From a checkpoint of a small autoregressive pixel model: 3.87M parameters, trained on crops of objects in photos (Visual Genome).
Rows from block 2, named by matrix and row number. Rows with one number belong to one attention dimension. Each number is 128 + 32 x the weight over the matrix's rms, rounded and kept within 0 to 255. All counts start at 0. Numbers have three digits each.
# v: attention value (model.blocks.2.attn.v.weight, 240x256), inputs 0-255
# proj: attention output (model.blocks.2.attn.proj.weight, 256x240, transposed), outputs 0-255
v.85:092115153147177175094099129083181118152160137128153138164098143122138119156157120101092110138161116098107111109118115107147151149088166137092085110100094166159140087136094148112145087162162154149131071060147140142117051132102081131127107116114116132145140126152152125124115177149104130155089109154136095123138186069197111175179153163132105138161145201119090112072151177126190099086212075116084174114097126172123161081106078111098105195141113116146179165144095087092153109130098124136114145155089127150125147096208103158153141132133115120104113084089147171097155145108115164106117156084136096077163105130112129213150078199151175183167046148132157160074125184091091121153156182172156102102119158166136159124101172099127131129141143154131194157080083147090088174144101132
proj.85:111111125134069104103125112115096191079135051159137100087186162108145113117139178173160146118048109156148129138148114181171115114114115064118126092158134135144133200063160092124129168168139087165136194133114122115099195109102159130121153156165131139114135102081141112130107114184176185150111148095090132154078062159083147079109116165128147091102123106128175153149131151162104121150084167106154147095169107170097083189158139153156117131179134144107136138162120163093091162141156102145160122131160145082121163147107125088081132116128118131143102153123118106101096158128119078186112120209114098128125151109113126100095139052133126153142126109137109105130149127114108134114154120091127152093155117190081118165052103164086101109124110111081109181152112085128139121136126088
v.86:112181084111066108120122144158109171130164113132095156151146118074130101116139144108125170148108193139113098145159108133049153176115131101163156103091128145141126066136141131139098161116092071165130146145194141162158175111097109188162137110157155131142154128186092140137118122152017168137130160080208028166073178128136083092140205148096127121101128181117114114129082114119109132129086136141143109125150160105140102127118048115101124103153124184100145126066075140112090132169141173113103080125134103106136099134161126079125153102124110109109144112115128107103150106114170109115117141137065085111100106124147082125192045092099120148128123071166135150072056097109128107082116119071149207143141107134102191135128135113134117165183118124148149123178128152100133112173094083
proj.86:145131100124120105099080173089144093094133149156116132149124111116171181081094064147118101098167125109138177110150163091168151062131159186088117167129128097091078127166100077149168124049148118107097129133122112098144095207174120069111148149131158167147114180113170098129140118150159103144139117098119186074170111149083150200128093125195136086186111073169119119174131123149107164086127194158108113157082063182119158107143148153096081140139138140141127129088113104142159107129113092133150090088120079138202139119153105166131112165109099142118142080099114132106086147177111203123109088160217113124142147099181170122067148124144129141151189151146112072207126125158120133133165084170134152099092152122143082128091083143125155062161129142120068219098114118086106110116128135
v.87:180153170161129127092140085164071154157120109156151144184066133114147132103114129151179151062122066084117151092103135143102150137161102124155144105096122154140145195074107171068143061060178088076124139097107148120120118090170101159089164104106151130118076055109094089075132100121089165169105154105086160121122098158162175161033174071177111134210076123147097089115148120138125077179111126097176073126034125138139114140101109126171139159093141132146152144130140143092132125113128157155178137155092124067122169141195154088097116123125151086145113164137140136076069171183191125137143151153168093071155089153101192126120091093122153122089134106108117123108124114128146113105135166086116173112148132173149132163089187111114072152187128122110190139091106115121170063153106164
proj.87:116114126102145120101186171150127069082149107136100147069166100119124124139147113118129087128106130179171108124150138143100119073100168140163120084161140109097127095136140113118150159121151134201121069153147088119130126107136163148134106103167102113112132118115170190105138102160116123113112108192140109116127162101137121114191140165106186112081135078124148157163091189088156185049164128146108176115180130076124180144166157131094117122135145114127139078132090128119134135111083100147058185191099136120187108103042097108153110170055131128097157060108093106129155099131099093148127134151090117090135136126107088087081118141135156145156064177155163189146137145101133119177173183107136140180103123129111138193173091124174185080059110116138112138153130092146071104119176091
v.88:131151107130134176189102122147133142108120127164185146112126155165169105168109117105150163127116078114111158143131140126197116103113112162121127122130128130148156190116125166114117125133092108181189144162112157100117151155130147074118107119140071100068116117148129132078190096108132082149127160137172172095146203153136143080140177094133196086146146046083086185166113112090166149093132137174098181089145128195133153133066099124106123077101110082173128123104066103144127207160142168141095081131144132091083112139093147122144104104105164126057105118131119152106125108072107110102216096074128108173144114111112156108131133123119123119128141186172151152124167025070101132176135123134071181162148070164112124105104103151163157114111166138077095152136108101156117159116182153
proj.88:090088136113099181096076216074137110117108144145099132147100119125020087128110172123112040138114151116110159131157131122063214172142172158107166111116137116143146096165147101120141109143134167157133158120152134130088170049164106138175155162146134166162107121076113146139098227116135205140131145142115108124100128093154093144102102116108058129101119154145123084080163144133146129097106138087140104163077162064134156083128172074159120166112179096127098164125117120154104048105094154140171123144150130137120095168084103108116100088174068122135147164147150071121123147135112141076132179173120077143059091180179159173156106152080152134136125080066117091082125170185175119082128159103108105128133136124119145167066112126099111132092058158154097132143109154144168111083128108
v.89:103118130122067092111063117101158163148125154061132138112141153126145142128185129140108111146070140146146134131076145131117193099164160087126126161129139124186120102169131132196145138176082120179118097187200163106143126088162131120114145100109066102142134158062116148120128159182160119082143132074185075138154134131145110083128133115064061105132192090122120072061143083066116097107135100158120155137114128168099139160099195128124156171127106149119084109127120119154175127138197164059142131093089115088100138133075131157093104131086152149156104055155061166106125123171174113146145167114169170143150173100139081141117140174107099077071129157173150161117144077085128100194164172116074154165149149128144071158097086134117160119101113120150102087102137131121107138108157139
proj.89:133165140178191134134172162200139138163129132165134157176071108139112140097156125063159093119160098125087143128181119119145099121120145138169134122086134133124148105062104164113083126113157116098124173106112114149135082124087158095173155159206164167104122124214131137118158120091088134163065101153149094108107126125168179135155123108154154149083087132148164218167136183167138110118113138110114098109139111130153097093139155117155173149196129141159136174197123124136077143137099087186095081148128110130136129091150144124226124113184133117143165137124140107140143180138091152040129131092102070113095113152116173087119123097127132147118168126147096155124160090114118124068097135088183120109143138164107197102146139125152089151144104145126107148180164094140217091132122079
v.90:077182150135167111171156150130106159109082184138103140076163180147128154116148103145205134127166066088118130119150076146109140155115143140195163178046090108130156118078057082133111147139127139121116130109104104164108082136141146143131131128138127162057103112122139110112086160169089145101077118174089156043035150182133156097149192100129113101122121128157143134131114102134109144137170103117110124078141119145155124075134134167113116130185091041098107155090152106099136134112085134102189058116163132115082134104118111194091168099153115070141137096143171198173101134109115156114100135131185110162148125078099144101107090161098082090162142180122102115061126096145151147028124086137157097104209116126139149136155146136115153099117111169145133118137085121139141150162097118
proj.90:125140103155129134089145158136191133175127092080178120147111101091100160120167142172073145075127128128132119156132165097128093085114104110126150155140080127063125155141115158086179146132105095138110119165121136107146169125130141119082121122167132059146159156078143131106097121115152150131124070186132147143096129161121105232108049151137194144135135174095098125159193123161123160078093120132147122129180183037084150156127148101114138118052108135160210113119106163143141117105098141109117162172109112115121126138130204090190128135045149168080125150133096042125156216162175137080117133156142144127085168128181139099194106067201186072121130122158157105166102125161186102167110187109097182125070062183136130077102131118118142139184068123115146138136149079112090065102139084
v.91:144107092142170144100057109069118139127144161101142090149097138067173129125122094131095151147146156145145148160212091139155043128143068130140175136137139119099143151101131086179128108133155118133154156113201110099182114110152136068092109123103083099091152199149149179118139106103126117178100118161137148096113131069103136103143106157125146114175163090130148113076186124072083173148139113114154141168091139082124096082132144118169131112114133141155117146123157169143122127100116099119125137113162197129136117106116115115124123136146146143100055128093102134144080153114119148123178154110140110130148084111153132149145120089144055125108133128118211146057095150119056075076100169127118149092126116127067106117180101095126182136121174162150119165128114109152120105093094150
proj.91:102148170067106154087128120143106117115075104190159122071156124162085188182132163155123130093118125114135147088081152085105220128126152101071038134139105144134144139106119135132086166132076155123125146126098112122119143180150083123132140162130112150100106120110091084146132147083129086092173148189109148149090150123165087137158123128118203143109159145102138149139088134130103083137133180109110079082172120123102136167084103169137113083146165154123134139078083145153083127160118185099140137140097061095097094114129142098101150049113108125134146125125126147152173147107111108079159107141130139152132131173117117112130102099129150120187151099086073154137139098160180161145108096122126144165097131129230131109058124102063105136164122121125146090135178124096170197111139118
v.92:109117120094127185158089065146148073045145129156125155092156130124149157123145175125097139142101121128156108133119179087157129146164116136128173124123141122079175130118184142108186130155161093111107153097190104100164116182114168146152123168151122120142140138117079118162196172126132098126130157169129124113196113102104174112170149141190145134081118070056112091109115176130103130124168121100176134139096117154165119060080090145174087121121160082146167115158119129031130134175091173148095133114122140088166095139075121043134126057156120152081134158095115135151154106148110058117138139080096229102139081129135089135109152125155174139138110140108105088078095146152111051151114113156133072106170141121078120114162157153149105158119113083164093139113048142088151132142130145
proj.92:144141175119138125147097149075161130116170114058115151138090117092125072185094150154103144169140185159141120142119062158101174125120117159163077130120163093187083102170092175116152130125125144179119134139100136146116099089094092142126114096144162142076098092166153102149096178144105155129158103131072144113087129174114109094115112099119118060166212144116109113124119119149103138108080171150076098133136158158125100125196120082051136111142087152088081136075162141121123081139185170083172108133094145094116114091128100172106123187116161126206086118128126097097115117127117176143163118183142098213101083149100124124176091147103111174087154143102120142094170090095124169105138096121178116110126136139145155186108108139090172121113128100116166119107137164121123191075140135
v.93:083157127089069157101133149177111093072124130123046125165067134149094122152147096151096143152082125145162094212175129076115130107049162124097105142168153150107126080142134130137077088193094186105058144078118161122135108131144134158155129074123172080176112176173148153144135109129115136147148126122126117107131114105080168157098098117174148121159135141122106154150124156171109105125120118125089117127165104067139106129196121115132186169156125069081132097169062092152201168126076165134166131156114126131169139151144061086110120148152123147147187102187140169140125149123173164121173094114108130074073136087167129151172177146083129137114137133115147107124078170168115118087114155166160176069127123076094108101144181119159143131163095219140106132135068208146096189085100121
proj.93:132099151104163126148159106104122191146136085133165133111152169125151139084118168086094127152185161178110162128072121129144092168154108146103115149123113186126053166131088092110112216072123112153169141150157165112064078121120082118131163113156074140125107126055055095110107090163084120094116098100163158145130163131145099161174176179076093164113171112122147063163151071120112105117114138100083141149167110129141141082175056143176102139124122179120141142109168144115075135150196109157066116129149105156108093114095172195067168125121061125070070138081169082101074145151083163117118138120113163188146154138091130127043074128142145111098117166103136121166182121133116119095142097119082114116141161144119113167105080151183106080052105108129189097108154113108146141177119151
v.94:190175156194152130048112152076105134149081130128173139096124201161074094237155161137111102151086152196131046112121126105153135152099177164143133143151116149098165101154138148041113108142132096151108128137121132120086119149107150173158134169097136093143187134136144133089126147121113108100123176147116113138051142171117125137132168103077077100128129084166124129075126119140137114138136127187124133057161162095166146111119075185183145135126096115107102151173159125076076138133141174155127216143215123120150117077098159100102140120117098100143141156112130175142129094135148138076113063140113067139169098136129125095112096179081144149132149129153125113127117125124187065127123149112073142169144086122127120106102175150086157171183092145158166148146144162142122135122142137
proj.94:114100141103134160177098125091192136101085076119118133110149163145153127097117089117161120117159129138122152145116140104066150145111108102158181105089163089153095142094093175157163121144057163194092173114159097119119103113133138119115128058151061100098123174100133153207141077160107162103128131114131134084164192114139160117147133141174145153121143159096116116104075147118090097124124162136117138195128098135152099130140137123104157092099107086173064138155119141156171106121129140104076057143148117092125102197096098097087159036143107094124146108110073067115095139132135145139151140152132165096074111125142161171158132170125171055112094102130105095171108094101089163162106153161155186155189201148134123163105175056062112110172132162083183126127101116111138180108110120
v.95:134150132148115121092099104078137135056070127118091119121133095124142197143091178038154131125120156124171116081100098041076127106090097152086188137132090157149141163112120073048065146148084117152129097177120140099154100078084123098149094092091185151120117158135180142179126160117156124133154138152144168133101181117078136167123170180106167132120093176119149094145119172087056133108130120134129167105164129156136094132139131153116066137125123108160111125105183081058153115084087094099164067122164141169134103138069136131148105148124123103198159093145134096096102160062114120086091138113148107127135136098095200097159135149112151125108112113118174132099171158196158111117200154160152110121119126130167140140088128087133110148110139113090144116129107063138137190123160138
proj.95:140157159080120137154135160116122126146109128134126126083116133100076142100171111153115154155115155088098124125207160161142139154135134111110130142114150092108102120154127121155121094101133137117071159120119135173148084093161103130113131106155148143092130070119111130074104099125091126104108141125113097113140084136212124139039107126099095120171133126103072185118078065151115115121137137150166151099172138160138067157138061148153151147076105122109181174098156184230054095158194154151127141156191130134101089191123049079174203111092208163117117135104125131146143093159194149148096101124135115074099170150158093172103140073116140116076124087189054120123119092118067158150092133101134112132108160124115094122163096162148173112139126154119160117121146179111094082137150082
v.96:109114158174083086117104125140118095095174139126103136095133166149117126176111116137075132209144116124095133069076126118156180160152119161146086089142100132114168109136168140129174110142145120138066060129115081103147077138100121157149121149120095191097126141160194147179183147176169108140133064136172098106151148107189129122145183088055145172081168151104134141173088176120130136095160130154151135154130141230116166143148141132117161163103111157087157125152093160135141074111109116085083143158154127115186128120065076123057084189149123153158111149156098096123059137123149073163178119157162113137196124085151099166090119148079120097126178112106193148120125121164200073122074159142078102154158124144133117090098151142120094110139152130136147128150143121106098086133124104
proj.96:051131120122123175146132136096045134127119116144129121107161136175125113111178127105081143162144138134084071171124134101078099154056097127145101151060121112102083181084110092120089078116074116196152166124158162132133123173105138122111123132136190125189127078095141129121123067145088167110118158147086132048101119119115049163118133098153165080099097130110132102138097118151123087142136120129134132155125098102125102087132148121115154122142147131166183129176115226101143201147130100213096072126103102082147131094179182092136173086119122134125094112119156136184159135128107125114126154100113137128117072191101146144132154167126156168173174115128112170078117124106146159120172125116168185159081169181154177097148140121183127147055112136131114152137114091143148148111083135
v.97:114136091192115103122144070188090207189136126107088143125154123160100137109111138192112139113117149173098117142123162122091162219125161091129094091153127096094126103125083118127079118111157117157036116078093068116148128167119158026099170162075125129150109177170168151142093172151100095156072159166110140090117117145110150119131093135139126140097120131157130180111130095176170097119134163158168110120112137135121215139142176152149125100110091115079117142139133127097054143131085119143150134127142154143179118171131109110099096180127186137135135131144167125130088188108129133117122020144152140122131096101142172165187146145104153137159100126078115096125122151082121118135162057183128145163194160126113141063119105166092115121074136091193082127111130086149147188183128129
proj.97:116141139144158160142140192109038105108162118072104090115126086104058130139136140179136145193117163081101120121126123138158107111090114124133158187209143128161172169102138088180190101153052167101192150171189130103144136124129088128121062096160156152101139151116086163135076133105145136162132124058129168118137095073127118155140161139141181148132060060109103141143151173060101139104118084109174139158131077137090115169160079139161138140102094151176088136148095152174135170115109151097107111200129129135059114118120115096093082129160117169171108069141112081147096066105138070100130159125148095103181171133130097098091065156140139167128163093104124135126092116136164146149112094102146129187081083188085088137180124154153152131156110132101163062143114179119108082099060166
v.98:133184134106127182110083128171114122114131188125178153103155129110098094028114130149102122117109120136148121109098120095134103106132136137136171167138144084119099157132106142164165093159090120177149146155109117118109093180130097131102084142139069131037124183110128085127197079123129147127113113128133170140134176182116146097101118082102083142133026146172156148141109143110120186090078119087122163147206132188148136181114116120133143146119146087189115156112057106176059111134151099112065139135117109139162110122165196116132154176091149154118165137118140151187173205095076134143110094133095088141034124026143113116154109143139090141149150073116173121118158046128148122109110122082150120155152110139191167145078141153145053189130180144179208165125155118113115160169106177
proj.98:091146118129071069111172042094143124084158083094091130136151079123156081210154105103156159133134063157148116170104125138099105122152119147142125071108075142157090121149046142105070167159146166156147156056167139172156139122112189130129139172160129136108128094127062136115132151102125131145124146138117089112085075126136123112109143157136176079130158135100129156185168151159116108163099154063169096091088080112155045135110165135148158089116114171118161122118157167154179156128093100136152124077097068145113116127085106113121120101130138144092106113204121080049165161081174130179174180073138145124152115168115109103142093120079185103163163139101146141104106130132092170159175178199129116129116178121124171161146082099115106156140114113038128109106138092104140122099093117
v.99:135085132108141128064163136183158115147172161167135065120166154181080103193121140131158079110120162089104094127141154116148119170145185165178108138127135126156089176214112126155083130065151237145146143105143157193126171157111156197103100152169179107114083156123145128103092180119161152103131114148124086136118169122117100114165181138143096183153098121115141165126098154117153163146101056118123095139103137118119082065087097134109148087104171097093149138096163140104133193089088146077130125116091198185127135078172103150137119115103139131177106115166140130118140223102117151116117080095118146176153094129165120178124101097104128157098101098130131097149080071105144103139169113139158120155109133131116135098053158112113077191131153135120112095109061117053145122169134150
proj.99:166187130139094136175126134167165184128113113093069142104111134092135206184129153173102143167187135146165164166148084087191145121084097078060107073167146114101103154079121126143117084208158094046108134157154143138073100136130153125068177082067072127130159187168128113160132104121168113133155067101144190119086160176105141144111079168100135133126092102147120188147080137118097121120124158165082152124110102130145178049217201136146219089084093103112107098142165164143142127119147087168116140148160064162119075128156118080110204138076179110156115073103119138136098117072078143125139142123155113198090141124151128089148141177128114099174142072133064112105134170155140092092167132095076148137134120177081182143199088156107123127141097121167184150117160127127180099119094186
v.100:130099128106096175102120085105126139127111140116138097198129146130088145126128136122116134117161099176117159129127169133094092165122121146175115118094125088073070140138147111157100143119072093132110101147177171165149122164166162122154086145077095154111098041163127125109068103129066127110098104113170144156155146129080141172130113141098107151131095076105181172100113131092143135149111131151105053138173180102117168112150088145104099135085153119197097117132096112120165151146182127095096124132143099188179099131154128170154182146099110076125116143098097135124127135161120103174149134131110105122121100143123143130184166161046134093155154126168059117141111104085079119143151142118173134070176137131104061096145142087087152125094110094132102158146156172180137131118066107
proj.100:147151072132188100099125159144133135112144164060147144117139144073114134088183170143094156108124164090179132130091097109172136116154086082076093172125105161159155149099179126080118114134139154106121140115123206113102152167129169136082136132123114107088107178161084122213147135137156151141149146133143107080112084123147128078100136100142074052128139186143130129114136116177108078122148169115127153137136067123134119114048138100102169082159148108116137158153142126133161096141086150178159108102098095099119123145097083085132096139159200162144108093108083098084123219134121123141101066079130165130133126107171108127083122127145093132129105102099145079108134162180080102180096119133126142135097136132119130175147098180106116145128080120128131105134107088130108117107146164
v.101:145095154152086188095113140157156121125067128093096134117112069072130142088140169110106086135102086162105145120155075151105126160109131061142199149122117233162172182118070148135171156084164146164149084142167073139123121096122091134147142151137090121173136127105136128122130149123101107124088117114175106107143134096144139133107179127096150089133093124075125163125143113101126127072166131130187128160125222110099164108107083103107141142175162170128104149171150112144125126163112155120123090213108139106122174189149123114113170130197128165119163122117106154140163085111116140124116172101138070111086133111119135110205149073123085173136159048169110157115166134104209162082112106198123097060110172131095138121164126112081116086180103142172119151119141127132105151105131138
proj.101:105173086127186133181094104092078134097163125170147115151116188188032090128163163177152140094138134110144101148102123137107105143122086120132138160099130041175080137148116094086117113155114115131103109117123126074096042163145150103137059112096142145163113100108131060161105129140087172120136155109116113143113116162141114108162116173106085140216125076124144062144144107125117121163128098115177177140082064110142120123172110122145172137115086186150193151104121101140109146142114124110183116128105163146081151123192118085148120108097115091156159158132116175139146158073172096199155127193080144154131088125117167160087118149170198125114106196100150199123178124147111093150120144132138162093089112121155122119106104142128110150184096118076159123142147104098096158101071057
v.102:135163150173146123125098099162088104129125178147148104145116081140152137065111093137151127169058123146153074070121114132118154129096071066112124175196118179104101128139120112124071128080144121144132082102145131072122068110094129140160155116129113077126246130096104142133181147128140130121183111113149140069128132119132112106149111103119146216191108133139082104150115152176123146127107144120105065131108183131170109108171129092117131156127137103135136132187134108078158173080193081126164100074102132136110149105118121129133067095066133067130152140159091058182130160152123145120114154136133213134121172133142120126103189138086194155140104125083150111129130072163187194108059107123107086098092120141079107116161087123161184111104090110146155133174103156116090146136164176
proj.102:165172081121140072104149202126120130133119130141149082101114094109108051094140148060067098081127117134116117183102188183134153125120113152161176087226143114103175148126147091151084115123100128072088107135108104153105133155138170139125133135118101140150073146097195103127147113126102197152153150135107162207189102184166135131151150082107105092076133157148150080153098133083115148110122132131099127132096116140107142141149182198126152118152082106164121130097174109087161137134112151103132119146130148116132095138136153142166199151188145096142145121138126150137151122138117123147081134035181084146119151129136099142112092121122078133122143122106156155114101111084091123127149115105138121142102064123083181094099133155133070097094104153116076082083120119139113093142086073
v.103:143122122099137062105136101106078070190124152130089141128139161140149146132052129080142178115118156093127129148097090173090193176140167141118093141126115155118146152078134188161191107131108079052097144147082120083126084100098114144135117133105117135168149157098155060142124136174106126114085153163146079082142076118106163221145139110053076166137087144119112098108096077144105150165078138164161105129154168136133110099122124102143109130088129115096178133135093112126158181132126169135134160120087094088112110102143145109086110118145108189104139125148133139110142175140099148140116182154150145118174162131110122170137127163070215094115184191124091166042130134106104142138154133143200118079052094110093077187139133112105156133138187087139159157103105110082125135099095111
proj.103:112092106108204143171095091144121135123199098158139062145123124139108153136127149098142046123149174155086085134102093080134107150140129164114146112146120096142120130163155075136102163126179131169179151111185121085052147180075110134139172148094104045126150077160138172149171133138193179170161112041091140148129171183106098107137121164094125082108122150056119119070163159174153112142153172125152169163120155086153132178160101147131159106125159159097126141094165093133123087107102132154171108117082157122190125153138099183148092085169142106228105130132125101150168150122135122102096125098133098109065112141147127107150111120159087194087100058154160085128187138064169134125117152101072120137155097186111100096118115082150178177141059145097078139129160138171156162131148177
v.104:165103181097102170099087141097135143092076104114202167164165111115115115103198108096144130089134167146095108121170087143144124114091107099102159133197132089182148154115185039133134113103141168109126153174128134106120134120094149111151142137130121132147163154104088126095092147139102162138131084151122122122102153164164126113101118131153157111096137128132112127054169112179147104094113176101148133156079128175145197158114153157180118157163172134157096097149140133114143130139137137076197137141106122132116170121093095178129087137117154156129166106124109130127112073136151143142056104083149128157165123137157092136110144098139107174134072098116093087230105106110129080075133140137129060142114098114102097102185134157114118115169144148101169109102156093076136116145119179
proj.104:073093124100108127146062161136156136073103119092110146080140121118091112108127221196118175114062136137125142104095123107150128123136110177157180144146096126121143130144162178158108105141132140124097095146096063165114135133166118150091107156093117142164121113097123098122228121134142129133154155078144130177117126134082101109195144141116127133095134089162118200151153136131134134155135103164111143108146139111124147145114050111138090070138104122120116115178069134076053150136181122138119163126117110129072115081132109108123165095111117111086098153141128105145140141124125141143137165194111073072139119122144133137183107095114108106197156190155146144158137159122106157177106076156173188150127071131117122158105177099176164081123115114099136130101067095166133134116147119
v.105:126074181084144138121108165110130169139115128145097103089128135067146147050122120138098136130117144130229090113154092210119071212107133156150086129145132140064112102161134162159137150143130054146192183177127151097157105070130094082157162169216081075104120161120098106131160135120114130122105102103158138182123098085103159116126140150113076143124101160121118060097117160197127144116147096075145084144114129160128118122139143127111142149096120114111124127083089061116103174060113160166138159149119073094183119111089153151140130137177079148156110173142099128081152132107161158150139105147139071145151114139169107103054072097105138130152067151185078114144081091120181113145122115142146103114092159178158168155169184121129066142109186053122154107078097137131141200174150123
proj.105:144156087110081123133072104104177130134118184088108135174106118202086107190154145100132202103096109140104117128038134126186087179153144120139163133105119127171068179174114140145164172152121144123088108143137116091147115117139125144141152100140103107141096167133136104108078143080111109188129133104105096066108132090121194130097116115138148136102178168125151135132176130126154096083136153073104184123141101100147105148107136128112095132117193135119085148173114163154096094110150095159144072155116124151209142077123109119190080075056130132154180107167088093190121117161126073159134144127098106148163119103074151124127098170136130108126152128096153120129168138142096113158124086139137165088161081155164139079078149043178166153093141134203130129124163142081144112126080109
v.106:134103120103124063149217130109117139160126135161150150125122196120131084164143124098159119121178159113103151132130160136115143136096108061066126094134157098101107176124159146131214127107162137105118151160130132178146103104154127098118117078111154166109111152093057058100164147123085165174070112128112127126195051169089106169182125081103090171121097136104163146132107140109163150153139069156088102130159103131152123169134161092219086111125099148085197107085185154152166122157152149098109152147132118182088122112094097128134105148169085133158094129131043121118099161158084141161176100126127138149167142125140116110125160173092096140096082123108094109197198129128180108144082115117136160194129066144129157098110137100143168157152167111073146114141118152115159162126136153
proj.106:177116125066058112125062165080163093097131081122104104133177096150126139093134118112140105133122104162108123144098086075144123122095176151157113129171081084177159108130152156159087126179070078158104123067133125134144114130169120143147160092125124136104146088152163120109105081094166132135162101131126118146075215091196145090098142139143128077133106145107073084095121146144083188088120162100107072078114122139099104056061115096066113142096090166141133135136085140147096210135129145107144123087168112092133104171167179150103103176072085129140141143109150131125123100179151127093098166146141200136091152152117178136177112077139157120135086119147182117141129114179086183100124083164101135067098154165101100176193136106129106112070151187177169132084093122166133166088133160
v.107:155130140175158179107099133163118173093105116102117117098032098070143159212134114115158112141135100141130113162135109115159174143084137056143112141123141132075130071162166158143127108221167121096183143151129178111100160060140151154135107193165126131117122087134118102193184099077097126125136146134162149160153143188131201126107156090094124080121149063124102200166077104118128073123114111127129108126128061097115129119125032061172160078092126111141102080158123130129119129127175150065146142127116173115082143136087155146096190145092088116139121170120123157131169140160082155141113113156126122179167109104141125113098164150148128179110105104167144112122144090148151079125123172197068086135084088105175128117125108086133126148133135130108069154172128166101130137118166179
proj.107:091124180072099087112157126106123140122130208134124195094117137186114124118173190149106112160096091164128135131088108122201122119134097127153097149087092102138085133085110120165193138109119181108098099076133068108107084164091131152129175097140205086136165111148154156118115148139148091117211066147120110070094149119194079080144101134093171163140141159156154050123150095092135130093113101121112128125092130134051066113134176133095134135102110155111115169094128113100119153116118116136114156163128110139106176110184135135143101161158167066141187134122154137131096129104155150209112164094125138110131183137113125183172160144179111116097138150123163224139080140182092154135153157042080133109153122150048127090156108145100172093106135145162158092137184116160135136134153118
v.108:158094147088136154061114108099153078125114137120131155195084126074059148104117098083079164147046058145112115088177150111090105092091127133148144102045171109124128166138092172121124116166142163122138192157083132108120102171093127207115132112072124157095122170109129131131067118144126116072097144106214180102129146096154119111119128137119110171121178123110155093128152145023154133134158128120149113129167108149095077133117115119175147111167113176125112108100080144108105150117095146096108149139080147132115118157110110085079084136126199113162179142156185138121159088094143110141078176129101120106111111118145154141137144130117144137114108144061165130132165132138100114127200165123077138082125142169073080120153111141167111133122160105151189129200087141140136117090129177
proj.108:054130168114126140138123145121145192138104118176111140133157143176113080151131152182128117099147145128162148175082156102133132152152140137108135167129099181079102158099116105093146081105102124054131071143093106130153141080155117065078120161107143127144105049066122158094110064126082067161126080108092136089125167159167093138118092192117141107108138137140146149152136088169053026139126179130141126143181142145124135136123121176118130055109179075064145123127170129152134106098080148104106069175175097067126150159125104126127192144143088076104097144113116098165092171093116177124172137096150097112100141190122100142104143169151115124146123106223164122129107129128152092118122124083139130172086098096162155173155110157077156188194176127144165126120093170130129133111153129
v.109:165142150108084135138153074166080158131122135126153093147119142102118163131145132102123128130125058182078197136145108110140088143115098140142122094123159172148102178163142139177095116158104124098148136081109172125139110078119136173121120125159147130131127151129146172072148131191132094099121073103122151200190193146129086102167103107086057158135164147178118109084120042059101100196158068127130098146129129179096136085132162128148132108150111111127103110139173170194199140088126161104162100147171118063158092169166115134169141165161180130158107083153176087133084138097185067114174136134088117090170117081081091174073092142097046107095064144145100162120149105141142100155152100152191131132139118120150127131153141155108092102137154130133102094102120170114059130095101155
proj.109:124137109195147158131109153149153175102161105130117127097145142181075117141053134182124091128151170075087058058118086158146135148159174109076150166138111070123092149065142164090134143107097138167110102129128142104140152149112062138157216174131134101182139043133125211172099120147078127148146100177167093108000071149131062127134150114141161113144076178112150171120107125139176158091110132137169137160072108131147098117136098096086138179136142081152134131232124167159132109147116161141080147125148142150135134079118132154186166173094185169116200160149160125091174178097110106103019125062109127181079199124078122072153145169175135142203161174126141098114135110136128135099128153121134113090187099123144135165146156107126103142124071104127142130073128088155187110138068122
v.110:120128151162119141077145145093180255185113092121131104153151146120119114082096101097115091087173141106144077151130119189107135133121150185155120096175130134101179129181111097110079114092132071162123076101125158104094140072140070094129175136113126102180158150131127129110168110190092103143182137178136126213132163122125098114094139078095143121137187169071149065128142174133115132124118140190146106122154111146115137070150076113144146108124116148141127176134115087163140135087116091126157143118108132159090147120132080127145054112123174179124086095127116140099129149117079147139115091130120119171196122097125133133132083176093093145115135119161138173100118171173142059093119158152110106114141200104147087197090150097097127117141123097099090173138138150229131131175158084
proj.110:160134169147162074151081111132085128164125131177109211068072128180152213151174197110139112135072118127126106108147123130110078205103099129169103084184103204174108080110135147161120119125132105112124102118164143124135162130146156160149132144179172047133087109163136141108082100162180178079121111069199109120142066133102147147134104128129125154095144166128171107207109131124105101139164151095164120143134110083108145122095102116133117125074136151213083064108164161094115156135144153157068076137143085076145120127113187088083183166146067105129131150108123104086148148085194062105174078116118188122126076150168110100148137108158089129179120115160093119117138123146070189121145121097100097110136087122138146117147117163193121176083052146123158148143108106086116121159166109
v.111:150071099125095138128148170171163102139121148123075153154144131133138089155090134185150078114186101154100152198149110147122076145145068094175159084144109152142149100171126160076152100165178104106120165114077140157130163121119091156130136135175137078226120130131113140173150044124192114141112133137151166114100139080137166214102082138123131165171097140132122173129147164112152121192154142125154118185165180126102082190160071168112111079156116137151133188136162153134106121117116076121141175125116080061128116119125117132107098109158119151183212140051161104088100129189095086101086133203131160094084086108103083176066119100140136141165188095170171113137149080124136161107109135089146126129152093049198104097148168109156112159180107143093054169166179127090151131148139075
proj.111:078120140124162099135106100091131152129173125166151145103137154129058169160122161139156117083132149080073144102126101120176130115126107138131081128088138116149168131146132114132173077072175131189120092133147173117171094076181133077131127142121122171087134134133082179116126092165126134075117195115134153208133177115107066035104158113130073141096195157197124090158146157143095159121141112166130110141065148137142183109117125112155131177106150117055102116062047132081185090161151136147169134133139098124128171090091064120143126102180130141143116167113188165175157134134132128150137085097124159149133160120154146061151128122112103109086125156086137114131146122115149150086182127138146122132183169144147112102099140170140080140155134122106128152117110089149140124192123157